config = dict(
    dataset='photos with spoken descriptions (Open Images, Localized Narratives)',
    arch='unet',
    upsampling='transposed_conv',
    lr=0.0033,
    merge_dims=True,
    grad_clip=3.0,
    weight_decay=0.05,
    adamw_weight_decay_other_params=0.05,
)
Rows from block 6 of a small image flow-matching model, named by matrix and row number. Rows with one number belong to one channel. Each number is 128 + 32 x the weight over its row's rms, rounded and kept within 0 to 255. All counts start at 0. After the name is the row's rms in percent of the matrix's.
After each channel's rows are labels from the 100 images, of 14848 (inputs lightly noised), where the channel reaches its highest value: "responds to" is what is common among them. Only what is clearly more common there than usual is listed. The data: photos with spoken descriptions (Open Images, Localized Narratives).
# convs0: first 3x3 conv (model.mid.2.convs.0.weight, 128x128x3x3, each kernel summed), inputs 0-127
# convs1: second 3x3 conv (model.mid.2.convs.1.weight, 128x128x3x3, transposed, each kernel summed), outputs 0-127

convs0.0 072 [129 109  73 135 108  85  98 129  84 150 139 102 116 134 180  98 110 132 145 132 167 119 118 157 110 116 205 136 126 192 128 119 154 177 136  91 129 127 109 130 123  84 112 146 204 167 125 118 104  97 130 213 118 145 145 181 137  37 126 126 119 136 134 124 118 135 153 162 129 177 150 140 112 168 131 137 120 177 191 172  53 131 141 135 153 150  72  84 131 100 117  89 127 118 117 152 131  67 117 139 137 105 119 118 156  92 116 143 120 148 106 175  99 158 128 149 126 187 194 198 118 134  23 119 153 146 118 132]
convs1.0 091 [109 135 123  81 104 124 155 152 118 102 126  76 136 160 135  65 177 158 142  92 115 142 137 137 125 134 148 121 139 106 189 145 112 128 125 120 136 159 111 144 156 163 118 163 116  85 139  73 133 144 146 111 128 128 159  89 153 164 170 109 108  94  89 124  81 151 125  54 104  63  67 107 108 123  79 141 104 121 110 129 142 132 135 156 185 121 121 127  88  64  92 158 104 125 142 142  76 108 130 111 119 128 114 126   0 122 119 109  97 137 104  63 162 152  91  73 148  80 119 156 157 143 139 162  83 169 113 135]
responds to: text has "text"

convs0.70 114 [117 133 126 113 190 117 124  86 146 126 161 151 147 118 101 134 131 113  59 151 111 166  32 151 146 102 123 110 140 149 125 118 115  93 130  82 123 120  91 169 116 147 163 152  95 117 113 108 167 142 151  71 141  89 128 102 123  97 139 113 127 132 129 101 101  86 132 229 126  98 109 122  94 114 111 119 116  84  76 145  84 218 135 163 125  96 120  37  97 116 122  76 168 114  74  80 125 110 122 127  90 130  88 107 115 134 117 106 148 136 115 238 119 122 146  95 133  57  84  77 125 120 110 137 106 119 118 135]
convs1.70 135 [123 174 108 148 135 110  89 114 137 111 174 112  62 124 165 118 123 133 161 133 101 147 113 135 121  82 110 118 108 121 122 138  85 172 132  99 169 117 157 118 165 128 169 139 146 246  98 123 117 160 108 168 120 105 106   0  92 160 135 188 111 140 157 118 107 140 151 114 154 162 145 120 149 116  77 115 150 129 100 177 163 163 167  96 137 111 125 115 133 106 123  85  77 120  87 153 182 117 107 128  91 147 113 143  73 142 108  62 142 102 168 214 111 153 134 103 104 135 130 140 105 118  86 181 106  94 110 122]
responds to: text has "text"

convs0.35 113 [107 126 100 119 174 100 177 131 127  93 145  77 177 106 108  95 118  93 123 124  87 145 125 151 131  83 164  95 167 170 202 128 154 129 112  99 123 133  45 117 116 142 148 117  16 120 104 126 124 127 115 103  92 157 114  90 104 136 132 142  91 128 148 121 132  77 112 137 112 127 146 103 191 122 147 112  82  86 138 109 191 151 112 131  75 132 134 108 180 191 113 119 121 126 138 104 135 166 101  90 108 196  29 151 158 132  96 152 160 127 180 143  77 199 126 144 118 152 101 125 123  88 110 137 150 131 130 179]
convs1.35 104 [192 162 137 176 146 151 112 103 123 142 142 112 113 127 146 111 141 143  94 125 153 146 175 117 158 125 120 167 129 132 146 198 110 135 123 103 121 142 182 159 135 174 116 166 187 102 105 138  92 142 150 210  46 130 119   0 105 118  46 113 152 167 115 112  94 151 144  86 152 123 131 113 161 165 134 135 134  75 118 124 192  80  92  99 204 143 150 184 146 136 133 145 150 154 155 116 112 102 145 153 138 134 148 120 206 129  99 128 132 148 130 158 158 115  83 156 136 167 133 139 111 128 143 115 141 105 119 166]
responds to: text has "sky"; text has "grass"

convs0.14 072 [102 126 255 212 135 156 131 120 152 100 148 136 116 122 125 144 117 157 137 129 103 112 150 117 145 139 117 115 132 153 182 148 138 148 129 145 109 102 158 133 141 144 128 169 143  58 128 125 129 127 121 214 133 112 117 127 110 110 138 127  63 161 247 124 144  83 164 155 151 118 119 127 141 128 153 115 155 176 100 121 194 178 120  98 147 110 123 148 136 121 121 133 121 175 109 119  71 148  51 142 116 166 145 141 189 154 142 131 122 139 132  69 110 128 121 108 106 164 134 170 124 114 147 130 111 122 130 173]
convs1.14 110 [103 127   0  82 163 140 153  99 138 109 146 117 128 125 106 190 132  26 164 156 116 121 141 120 120  76 129 117 109 128  96 106 107 167 141 123 143 145  70 121 139 115 137 117 162 166 126 112 114 120 138  82 128 125 143 122 156 143 125 109 115 149 118 171 148 104 130 132 131 135 129 135 120 125  89 130 125 136 105 117 138  64 132 138 114 113 109 112 135 144 138 111 118 114 132 153  84 143 155 182 130 112 108 128  83 129 133 117 135  76 156 127 229 130 118 146  91 131  76  84 107 172  70 113 126  93 127  92]
responds to: text has "text"

convs0.26 083 [135 121 163 186 131 115 121 127  52 121 136 170 123  62  96  54  95 133 120 115 126 134 117 105 126  75 116 150 134 198 104 163 137  91 124  38  84 135  87 126 124 127 117 114 138 142 120 209 125 113 137 119 117  94 126 204 100  94 104 105 153 115 110 194 132 118 123 232 126 142 111 112 103  98 125  81 133 162 123 171 121 127 106 129 131 100 117 113 154  99 127 131  89 186  91 159 139 103 142 172  66 140 139 195 133 116  74 132  99 104 139  28 117 110 144 113 126 164 127 138 155 137 130 140 108 148 117 125]
convs1.26 093 [167  88 216 114 132  94  75 175 188  62  97  94  95 145 158 141 149  60 135 135 122 131  81  96 150 161 143  96 148 110 124 110  99  97  92 114 146 163  87 142 145 208 186 163 137 113  63  99 116 151  78 112 101 128 135  93 119 153 146 135 132 104 127 117 140 137 190 107 138 104  60  96 143 106  97 138 123 118 138 109 142 163 128 122 121 141 122 132 145 136 134 142 145  72 151 141 124 115  75 123 163 101 190 112  69 185  60 115 140 152  65 145 134 102 129 155 155 109  67 142 163  91 117 128  75 116 151 107]
responds to: text has "text"

convs0.106 042 [128 144  97 132 115 168 133 135 108 115 117 119 179  88 159  87 134 115  68 116 117 120 166 202 147 145 103 121 125  98 137 182 112 228 128  75 114 152 106 115 157 120 121 112 162 129  86 164 120 137 127 120 130 134 120 119  93 159  88 162 109 108 123 116 127 101 106 229 137 181  86 135  95 138 124 149 142 138 113 123 121 105 136 151 130 117 166  54 134 113 153 115  93 150 142  98  82 135 181 122 129  32 107 148 120 124 117 124 132 118 119 134  88 136 228 138 128  38 124 119  99 150  40 140 177 137 130 146]
convs1.106 051 [107  86 129  94  97 169 137 101 117 164 125 101  96 136 141 133  24 146 130 129 119 102  99 153  98 109 114  77 152 143 127 127 136 143  90 156 132 139 210 186 162 108 138 105 139  86 142 120 182 101 166 130 139 187 134 142 174 129 210 148 135  99 116 102 120 169 160 146 126 122 134 126 152  53  92 111 163 117 161 143 104 140 125 136 162 138 228 137 137 142  82 111 119 114 189 224 147 165 128  70 128 108 118 119 186 129 141 159 123 104 123 127 100 146  89 102 128  94 139  85 159  69 135 170 135 122 139 141]
responds to: text has "text"

convs0.45 138 [136 206  74 131 115 159 175  84 113 116 134 148 140 108 120 113 127 169 124 171 129 128 100 143 114 108 130 127 104 127 108 198  59 146  94 114  34 119  93 179 123 130 128 136 116 107 176 128 106 120 130  71 133 119 174 107  82 138  69 153 138  95 102 116 135 136 196 129 102 102 152 100 118 143 128 134 111 101 174 106  97 147 103 112  94 125 106 136 133 114  91 123 102 158 132 155 240 165 105 163 138 200 132 133 120 147 108 110 100 106 129 110 143 155  91 120 133  78 157  87 230  72  94 125 156 115 123 161]
convs1.45 111 [116  89 182 145 117 116 131 136 114 139 142 108 113 115  93 134 122 147 111  60 139 134 100 106 140  66 162 148 110 130 114 112 160 153 152 111 188 130 166 110 131 133 124 124 147 177 110 128 103 129 133 121 123 170  75  88 130  56 144 242 154 122 120 147 129 118 125 131 114 196  97  94 171  92  61 171  85  92  99 146 134 216 116 116 146 183 110  82 122 145 179 142 105 100  96 138  59 100 176 135  83 126 130 135 157  66 122 143 124 128  87 106 146 108 127 120 144 122 135 123 125 222 154 108 166 170 150 112]
responds to: text has "sky"; text has "trees"; text has "grass"; text has "buildings"

convs0.79 151 [140 149 117  77 128 177 108 116 141 149 123 139 138 117  79 102  63 171 110 139  87  93 151 117 123 125  51 193 118 132 100 136 128 116 165 123 144 155  99 132  83 113 133 177  48 115 126 144 138 120 156  76 147 111 138 113 118 151 111  96 153 100 136 124 168 149 129 171 132 146 124 130 114 183 141 145 132 106 104  49  76 127 122 195 121  98 198 124 133 128  92 111 161 189 142 137  97 137 163 122 121  74 129  85 129 147 100 134 129 154 177  69 122 132 152 111 131  87 124  98 101  37  59 208 121 117 176 156]
convs1.79 132 [ 80 138 118  96 145 137 140 154 112 148 109 143 152  72 120 150 129 159 118  89 153 177 103 106 126 181 127  94 141 133 200 147 138  73 159 123 113 126 112 139  99 110 157  58 107 125 142 155  90 148 129 146 128 134 101 185 163 143  93 134 117 120 211 127 112 138 124  68 116 116 131  87 105  96 152 111 126  86 144  98  45 109 160  27 191 117 148 106 101 123 186 143 102 164 138 182 103 137 129 177 133 145 107 192  98 119 138 149 131 113 213 150 100 155 142 178 179 109 141 119  77  91 109 161 117 126 150 153]
responds to: text has "plate"; text has "food"

convs0.58 187 [143 118 149 136 141 157 128 117 217 118  97 255 148 136  41 153 143 199 143 138 135 134 157 138 133 157 145 140 140 134 100 141 123 118 133 145 125 123 133 132 106 125 137 146 113 145 166 140 143 138 139 151 146 117 132 135 110 175 119 105 128 135 108 142  97 122 116 255 103 161 110  99  84 131 127 158 147 117 147 135 102  91 142  96  96 133 117  45 120 160  93 117 195 109 134 138 147 129  86 181 115 135 134 122 139 143 138 146 136 137 154  81 144 130 109  83 114 126 135 157 102 147 229 119  96  82 110 130]
convs1.58 130 [124 122 132 125  86 137  92 148 169 172 121 136 100  92 151 160 143 215 113 102 151 145  80 114 146 138 132 108 134 150 165 100 198 162 133  63 209 139 181 131  99 101 121 123 108 107 122 171  63 104 121 104 160  68 113 160 146 125 140  30  97 118 129 113 109  96 119 177 141 116 144 118  81 140 142  77 125  84  80 120 130 101  82 158 100 155  88 140 125  91 196 113 163 159 131 120 118 107 104 149 128 122 124  75 103 120 116 113 161  92 143  31 136 112 119 128 154 183  97 125  94 118 162 126 180 132 142 142]
responds to: text has "text"

convs0.15 083 [188 128 141 130 167 129  87 118 137 113 123 128  87 146 118 117 130 104 101 172 114 153 140 112 137 138  95 144 153 121  99  90  97  87 144 107  39 130 134 149 128 159 123 137 100  54 117  56 119 107 158  99 136 185 114 118 130 183 115 118  73 139 142 109 139 142 106 133  97 142 102 139 104 135 104  98 146 147 131 142 145 122 146 157 102  99 161  70 100  53 141 118 138 131 108 123 255 130 151 161 127  96 112 157 121 106 121 126 171 104  74 203 174 132 104 126 147 102 143 114 138  43 177 122  91 121 125  75]
convs1.15 104 [151  97  90 148  98 123 145 126 118 105 153 132  92 126 117 151 126 106 171 106  89 176  61 123 102 135 162 104 150 132 150 129 136 106 177 115 192 117 118 125 111 159 160 115 163 101 136  92 165  70 126 145 133 123 143  66 193 136 138 134 140 158 149 137 101 122 196 106 127 134 172 165 149  98  93 116 115 147  79  78 148 195 129 168 139 117 128 159 179 156 201 129 118 126 122 121  62 105 116 120 117 108 121 135 124 151 131 123 129 112  78 128  84 103 125 111 146 105 118 157  79 255  53 137  69  67 159 148]
responds to: text has "sky"

convs0.112 124 [148 168 159 110 124 169 128  95  35  81 113 105 118 106 173 144 131 201  99  26 148 117  36 105 137  83  80 134 153  71 120  99 137 140 133 109 170 132 136 133  88 132 145 162 124 106 136 144 128 151 128 116 117 177 179  96  82 142  74 128 141 143  78 188 128 134 208 131 145 128 136 146  88 137 121 151 113 136 108 160 154 186 125 102 101 121  96 172 151 137 135 121 132 117 157 151 120 142  11 119 156 134 139 145  78 126 107  87 107 144 124 130 151 140 140 174 133  96 133 167 122 102 122 144  98 148 136 132]
convs1.112 130 [113 154 101 144 112  68 112 154 129 156 119 138 113 116 215 220 157 175  97 163 172 146 122 174 134 158 110 104  98 119  73 133 126 141 115 200  50 116  67 103 104  81  96  89 121 172 166 128 120 144 127  84 131 110 165 162 126  67 120 134 105 135  58 152 129  96 139 212 148 121  90  99 140 129 144 153 120 119 147 113 166  74 132 144 127 118 122 126 123 119 135 141 140 115 129  81 127 138 156 144 141 147 127 126  92 124 114 179 106 172 130 130 167 113 179  98 128 141 116 162  92  27 101 156 127 167 143  90]
responds to: text has "sky"; text has "trees"; text has "buildings"; text has "plants"

convs0.38 045 [134 137 182  83 176 159 127  62 140  49 110 138 113 132 148 104 141 110 167 138 115 108 226 120  72 146 132  78 151 118 101 132  94 213 141  95 177  99 116 185 118 119 140 167 109 125 144 101 155 124 138 131 136 236 119 147 146 110 133 136 132 124 136  99 161 152 100 120 128 240 136 150 214  99 129 166 126 152 125 110 166 101 130 138 127 134 136 157  98 114 141 126 157 119 143 137 128 121 119  81 144 114 128 102 119 111 116 115 176 141 138 239 141 113 149 137 112 128  91 105 114 139 122 129 171 138 139 114]
convs1.38 045 [125  99 106  94 188  21 158 104  91 117 128 131 205 132  99 141 165 131  97 160 151 130 132 131 124  83 120 173 102 114 140 138 118  64 122 142 137 125 167 145 135 125 146 160 145 132 194 129 158 137 144 142 138  85 160 138 137 126 164 152 128 161  92 148 177 112  99 167 134 178 100  73  88 136 130 101 149 126  92 146 152 131 104 174 159  78 143 128  96 128  63 130 215 114 157  52  99 124 211  99 136 150 118 157 156 170 137 142 127 139 180 107  81 125 131 129  84 118 151 170 159 127 160 201 146 117 128 130]
responds to: text has "text"