config.yaml
model: "image flow-matching model"
dataset: "photos with spoken descriptions (Open Images, Localized Narratives)"
train_examples: 203450
image_size: 64
horizontal_flip: true
conditioning: "none"
arch: "unet"
objective: "flow_matching"
cond_dim: 256
logit_normal_time: true
norm: "groupnorm"
activation: "silu"
weight_standardization: false
pixel_unshuffle: 2
widths: [64, 128, 128, 128]
blocks_per_level: 1
scale_shift_norm: true
dropout: 0.05
attention: true
upsampling: "transposed_conv"
init: "trunc_normal_002"
residual_init: "none"
optimizer: "soap"
beta2: 0.95
lr: 0.0033
beta1: 0.95
shampoo_beta: 0.95
eps: 1e-08
precondition_frequency: 10
max_precond_dim: 1024
merge_dims: true
one_sided: false
adamw_lr_other_params: 0.0019
grad_clip: 3.0
l1_shrink: 0.03
steps: 9600
batch_size: 512
epochs: 24.2
lr_schedule: "cosine_restarts"
final_lr_fraction: 0
warmup_steps: 480
weight_decay: 0.05
adamw_weight_decay_other_params: 0.05
Rows from block 6, named by matrix and row number. Rows with one number belong to one channel. Each number is 200 + 30 x the weight over its row's rms, rounded and kept within 0 to 999. All counts start at 0. After the name is the row's rms in percent of the matrix's.
# convs0: first 3x3 conv (model.mid.2.convs.0.weight, 128x128x3x3), inputs 98-104, a 3x3 kernel for each
# convs1: second 3x3 conv (model.mid.2.convs.1.weight, 128x128x3x3, transposed), outputs 98-104, a 3x3 kernel for each
convs0.84,150,202,338,204,200,200,232,199,209,210,200,204,213,227,200,218,199,191,218,200,186,270,203,200,236,220,199,175,203,199,207,104,194,177,153,200,195,181,198,222,201,196,200,143,192,176,200,200,197,200,209,183,207,198,200,170,199,172,204,200,199,261,197,192
convs1.84,118,212,198,202,201,201,199,234,190,139,199,198,263,221,181,142,217,214,173,201,200,192,236,292,159,231,201,197,261,173,202,201,198,283,232,204,201,204,170,150,190,197,223,203,247,200,216,192,211,218,200,200,207,179,203,119,234,173,94,408,227,6,234,214
convs0.85,123,238,193,201,194,197,191,316,228,219,197,200,202,194,202,182,203,200,217,199,206,192,201,170,181,200,200,196,337,223,232,198,191,200,200,200,249,195,198,205,199,213,206,207,200,193,175,196,229,197,204,199,176,201,199,181,273,200,202,194,198,207,201,198
convs1.85,117,285,227,208,216,213,179,210,218,209,185,221,199,206,202,201,246,194,200,189,200,239,206,195,200,221,199,204,182,203,154,186,215,209,201,276,67,202,200,199,192,199,207,199,180,202,201,220,196,213,200,218,205,180,171,22,211,156,210,257,196,195,0,289
convs0.86,123,205,194,199,255,201,210,224,219,198,193,200,212,200,135,227,205,202,196,199,199,320,200,193,206,200,89,233,137,212,202,183,173,199,165,205,249,200,202,200,228,201,200,184,196,175,145,198,221,214,148,199,196,191,180,197,228,204,204,158,234,214,165,183
convs1.86,109,225,214,181,213,200,129,184,199,184,160,213,195,200,189,202,201,200,105,249,213,202,249,190,165,206,198,199,169,256,198,132,271,208,198,199,203,200,203,193,201,199,201,200,201,182,202,202,200,200,202,200,199,235,220,195,202,184,211,272,141,198,56,240
convs0.87,081,343,199,326,413,114,206,199,195,200,198,197,199,202,184,200,199,183,179,200,201,200,201,200,201,200,51,199,198,198,197,286,188,287,209,194,104,208,202,200,219,205,200,204,226,199,204,200,200,134,198,200,199,202,225,196,165,190,229,199,193,200,175,118
convs1.87,106,201,212,254,214,178,192,273,178,200,204,209,191,180,199,200,197,218,211,179,191,198,188,188,189,197,192,159,149,191,185,185,193,184,340,170,208,251,205,194,203,197,197,199,181,200,195,215,213,193,211,199,201,224,200,202,222,202,216,241,230,169,193,183
convs0.88,054,186,210,202,138,221,199,200,286,204,230,220,195,202,203,252,199,201,264,200,189,198,202,206,203,200,194,199,197,201,194,195,239,188,125,187,199,198,205,190,206,195,171,206,220,195,173,139,236,211,186,295,204,191,197,198,191,192,199,211,203,108,184,140
convs1.88,073,254,189,201,136,207,264,208,197,210,218,191,197,200,235,170,246,168,177,152,194,204,223,250,77,209,202,199,201,198,199,218,164,179,211,191,201,199,200,223,161,205,163,124,210,204,200,200,199,211,206,204,202,198,209,251,224,182,155,274,203,204,226,198
convs0.89,065,200,196,222,203,149,188,499,194,192,262,218,200,213,205,200,229,201,181,205,228,200,201,223,171,203,192,211,205,195,246,197,221,185,227,179,200,200,222,185,169,244,200,217,196,184,195,131,200,233,118,195,187,198,202,188,229,200,130,202,187,118,188,200
convs1.89,083,269,184,125,196,180,207,201,217,282,211,201,205,188,201,200,200,186,208,193,200,200,238,175,200,201,157,193,198,181,198,271,81,159,198,212,221,199,200,199,182,203,201,136,197,198,127,211,199,195,245,175,204,197,200,200,201,208,200,200,211,270,96,142
convs0.90,080,202,200,208,218,205,209,223,203,193,203,226,212,200,204,200,198,199,209,206,205,201,201,205,194,217,199,191,179,203,200,143,165,184,204,218,198,238,245,215,209,59,198,205,191,183,213,202,231,190,198,227,201,227,203,141,223,198,195,200,180,199,201,212
convs1.90,095,200,199,217,170,258,161,220,214,157,198,192,202,195,201,200,183,246,195,219,202,137,196,245,201,166,202,200,222,198,198,200,217,223,194,287,200,191,197,197,192,194,62,227,225,208,197,201,204,202,200,201,193,215,202,192,167,285,193,160,207,200,9,178
convs0.91,089,165,172,209,104,200,238,251,204,201,177,202,186,205,209,203,205,202,187,200,245,233,210,209,177,200,210,189,193,200,179,196,202,226,205,194,200,164,199,200,240,148,203,204,200,222,200,179,179,197,187,170,161,207,208,195,196,202,201,243,200,196,206,201
convs1.91,095,193,190,197,184,201,199,277,179,280,198,198,200,200,207,204,201,200,196,199,201,197,202,200,201,205,201,223,192,200,202,213,203,159,200,194,200,219,203,205,203,200,101,180,203,210,201,217,192,195,197,168,198,198,200,200,129,203,210,232,197,235,155,200
convs0.92,123,193,205,200,206,202,231,254,260,101,156,200,198,218,227,217,191,427,193,200,201,196,200,286,200,193,216,208,199,187,213,173,209,200,176,198,200,201,208,199,196,184,240,196,194,197,200,199,209,221,177,199,134,200,196,198,195,191,200,117,216,185,156,202
convs1.92,141,186,226,186,199,222,185,201,200,200,193,95,263,202,234,158,200,201,199,194,181,196,191,205,200,203,222,166,200,207,179,198,204,224,200,200,190,196,206,202,197,199,210,194,202,186,188,234,153,197,197,201,211,194,200,0,208,197,325,166,205,201,210,176
convs0.93,091,201,199,1,200,189,204,141,202,188,194,201,208,200,201,199,204,211,211,200,200,235,198,199,173,190,199,202,230,200,205,190,210,199,191,214,229,199,200,200,200,200,210,195,253,200,198,202,205,218,199,190,196,203,200,220,233,198,190,201,198,203,231,204
convs1.93,082,159,200,262,157,193,201,203,173,209,214,201,202,204,216,190,199,155,302,211,223,212,202,205,62,198,202,223,110,204,206,218,209,198,200,203,207,206,202,174,200,201,274,210,200,199,196,200,194,189,204,140,207,200,240,198,201,170,200,196,68,192,182,200
convs0.94,100,199,155,199,198,199,0,198,201,200,188,226,200,193,202,212,204,259,202,201,195,232,193,222,189,200,196,198,202,202,207,200,202,174,194,241,203,204,231,195,199,200,214,211,202,200,175,192,197,215,198,188,205,195,195,205,418,196,199,184,215,199,236,200
convs1.94,120,198,199,183,726,204,133,200,288,231,211,186,196,202,192,200,194,248,199,195,193,207,194,216,257,200,213,200,200,136,176,202,205,202,193,188,200,200,197,194,168,198,200,201,230,206,193,201,200,202,161,210,192,242,196,198,106,249,160,192,220,201,48,198
convs0.95,062,201,199,200,160,199,172,200,205,200,202,202,201,198,187,201,198,219,204,200,286,194,196,244,254,198,200,203,179,200,203,199,194,195,196,200,200,187,200,263,188,219,226,198,178,195,199,176,206,221,202,177,194,206,153,205,208,202,124,153,208,230,174,200
convs1.95,084,205,195,197,207,200,199,202,165,182,209,172,193,200,181,199,200,193,157,189,201,199,224,190,200,200,232,200,194,198,199,183,189,200,200,156,243,202,200,221,228,221,191,200,219,203,200,200,212,203,256,201,202,194,262,199,201,157,156,280,189,199,200,54
convs0.96,093,202,215,199,226,191,200,218,215,198,202,199,199,217,206,197,188,177,207,200,200,217,201,199,204,200,200,219,234,193,233,216,176,199,221,209,198,207,181,201,202,198,260,195,195,149,200,199,201,206,233,64,199,205,221,198,200,236,228,201,193,209,209,199
convs1.96,119,137,219,216,171,214,233,200,200,208,200,183,262,200,166,195,179,201,218,186,205,196,201,217,195,198,219,200,217,303,235,194,196,191,179,200,215,196,206,194,272,206,208,212,216,213,203,226,251,191,197,200,198,200,199,147,195,95,187,208,205,123,238,183
convs0.97,144,200,221,231,194,191,201,208,209,168,213,207,213,157,199,210,200,200,200,198,206,217,201,185,94,202,143,194,201,214,197,297,203,155,208,199,256,157,206,201,219,190,199,168,200,194,200,160,201,207,201,195,201,201,223,274,199,200,107,170,282,388,202,206
convs1.97,121,265,200,200,249,202,200,212,203,153,219,209,204,195,223,197,157,179,218,176,200,187,126,149,200,191,199,202,206,200,257,326,187,160,204,203,253,186,202,201,185,214,245,200,184,200,236,206,209,146,199,200,205,196,260,200,203,142,157,295,358,201,252,272
convs0.98,041,200,200,199,201,201,290,204,219,299,220,222,203,169,244,208,201,264,200,200,191,172,200,233,202,195,257,105,65,215,181,209,202,191,200,208,202,196,137,187,200,200,196,218,201,191,196,201,200,200,55,164,199,200,173,200,200,165,203,204,199,265,194,179
convs1.98,056,200,208,214,154,205,212,195,203,166,226,178,200,242,197,202,196,209,200,215,182,202,224,198,208,198,200,194,208,171,199,223,236,200,208,208,201,200,203,186,190,189,199,207,219,199,201,200,202,202,200,198,185,264,200,216,166,202,134,203,231,206,221,205
convs0.99,169,199,205,209,199,194,252,201,201,208,202,142,175,208,204,200,207,218,204,200,143,158,216,189,186,201,207,222,191,189,195,197,192,203,202,201,200,200,162,201,201,203,201,206,306,199,199,158,190,202,170,186,246,252,205,129,204,219,200,208,196,200,178,202
convs1.99,119,195,202,160,190,255,270,199,219,189,187,190,178,235,200,215,199,199,200,201,182,204,201,183,167,200,182,189,200,203,201,189,223,200,194,188,207,164,203,195,217,182,190,201,221,197,200,182,200,200,150,195,218,215,227,216,259,199,256,120,187,160,0,196
convs0.100,039,200,187,217,202,201,200,197,219,182,195,234,211,185,218,215,200,208,197,200,54,190,203,170,196,200,211,231,157,230,205,159,194,210,239,209,221,205,200,200,195,119,179,203,208,195,203,196,190,215,214,193,199,359,185,173,190,280,287,197,192,200,203,200
convs1.100,057,238,201,250,196,207,185,196,161,199,201,204,236,189,172,199,200,241,200,200,204,204,232,193,206,201,341,199,202,210,193,256,164,215,199,120,195,231,179,206,183,215,231,226,197,200,201,198,206,203,191,196,199,203,199,222,201,202,197,255,203,113,197,198
convs0.101,052,113,201,188,123,180,200,141,148,293,245,189,204,203,197,174,198,201,196,199,306,216,197,198,188,200,236,278,200,200,200,200,242,211,205,187,273,199,203,200,196,199,158,257,166,141,200,191,240,160,200,241,177,167,158,202,204,178,186,217,246,202,199,210
convs1.101,071,121,200,248,200,123,179,209,200,267,200,205,200,205,196,109,201,201,199,199,200,200,216,205,199,194,189,157,159,200,200,201,135,170,196,189,199,197,201,58,199,190,194,217,200,195,204,199,191,190,196,189,188,202,243,159,204,108,202,230,200,195,211,199
convs0.102,090,198,181,204,216,189,163,199,202,312,200,199,190,193,272,190,204,210,214,202,149,199,200,199,202,201,197,256,199,151,213,227,206,192,210,211,201,200,203,203,201,215,179,207,228,256,203,202,175,204,232,200,232,200,296,223,207,210,223,216,214,197,196,188
convs1.102,114,213,200,201,232,201,202,206,209,200,199,204,193,163,198,205,201,231,203,111,175,162,207,231,176,203,203,167,201,184,200,199,212,321,203,207,200,197,223,195,197,198,202,273,223,205,291,200,204,223,210,201,198,201,243,204,265,208,200,179,192,199,203,200
convs0.103,077,206,217,202,215,105,332,197,205,191,198,205,217,200,255,191,200,201,230,199,200,230,200,237,88,200,225,200,196,199,200,191,182,193,200,200,251,237,207,210,202,200,214,199,196,199,195,184,194,199,211,193,188,209,200,200,201,213,200,82,283,200,201,200
convs1.103,085,193,197,204,195,205,213,327,196,199,216,195,199,200,195,219,217,177,226,188,200,207,191,211,195,214,190,231,187,174,198,70,199,208,202,169,213,195,205,200,197,205,187,207,158,147,48,133,205,201,205,200,201,200,194,203,266,180,198,362,201,191,171,93
convs0.104,097,203,230,178,269,192,197,203,201,215,204,201,201,200,224,204,202,198,149,201,202,204,202,199,182,200,162,207,205,176,197,200,199,170,184,258,207,201,203,181,172,206,228,245,279,218,213,217,215,170,148,251,211,227,210,198,224,221,236,200,218,194,188,198
convs1.104,114,195,0,206,194,256,300,201,200,191,315,193,200,201,248,199,200,190,200,174,209,197,201,200,183,234,152,204,212,200,195,229,272,199,201,207,285,185,172,213,200,145,169,199,200,209,200,196,217,212,292,187,202,190,200,204,198,198,200,153,157,246,203,200
convs0.105,086,215,192,143,228,202,206,191,188,219,196,205,217,159,210,198,264,200,278,198,192,187,194,189,185,201,221,201,212,203,194,198,200,201,202,199,199,197,212,273,202,197,203,196,214,206,202,210,191,191,201,202,254,188,205,200,200,205,209,201,170,175,316,207
convs1.105,096,172,200,189,232,218,204,195,191,193,194,200,200,246,202,200,207,179,209,194,200,200,199,169,178,212,201,233,199,239,200,196,206,199,199,197,180,191,202,294,147,200,197,208,187,198,193,204,196,203,201,202,212,225,229,200,18,200,208,219,145,109,198,208
convs0.106,041,196,191,268,221,255,213,218,204,198,201,204,206,199,158,242,175,196,200,200,201,201,215,213,164,200,200,208,161,196,130,185,187,119,199,173,150,198,209,202,201,200,124,214,187,198,280,207,199,205,187,197,186,205,195,162,200,193,201,204,218,200,196,203
convs1.106,059,199,189,162,429,192,83,203,152,192,198,205,197,178,117,204,200,190,179,200,199,203,195,200,223,193,203,183,193,208,197,208,194,190,198,170,196,200,201,191,201,207,192,206,201,180,200,200,195,148,210,224,215,199,189,201,198,200,189,205,216,198,200,322
convs0.107,109,197,220,192,193,205,175,203,196,199,205,202,201,196,202,200,200,196,200,200,185,199,172,200,224,200,204,199,245,215,200,205,203,212,189,212,200,191,137,205,107,199,191,229,199,198,196,218,147,206,210,249,196,157,199,200,199,195,166,204,37,206,203,197
convs1.107,108,202,192,195,251,205,203,189,149,166,131,201,196,187,198,235,172,182,218,201,198,197,169,100,213,195,203,199,240,221,195,209,237,221,215,199,192,192,200,181,205,175,211,201,202,217,193,210,204,242,178,192,198,190,144,200,202,175,161,190,207,185,207,253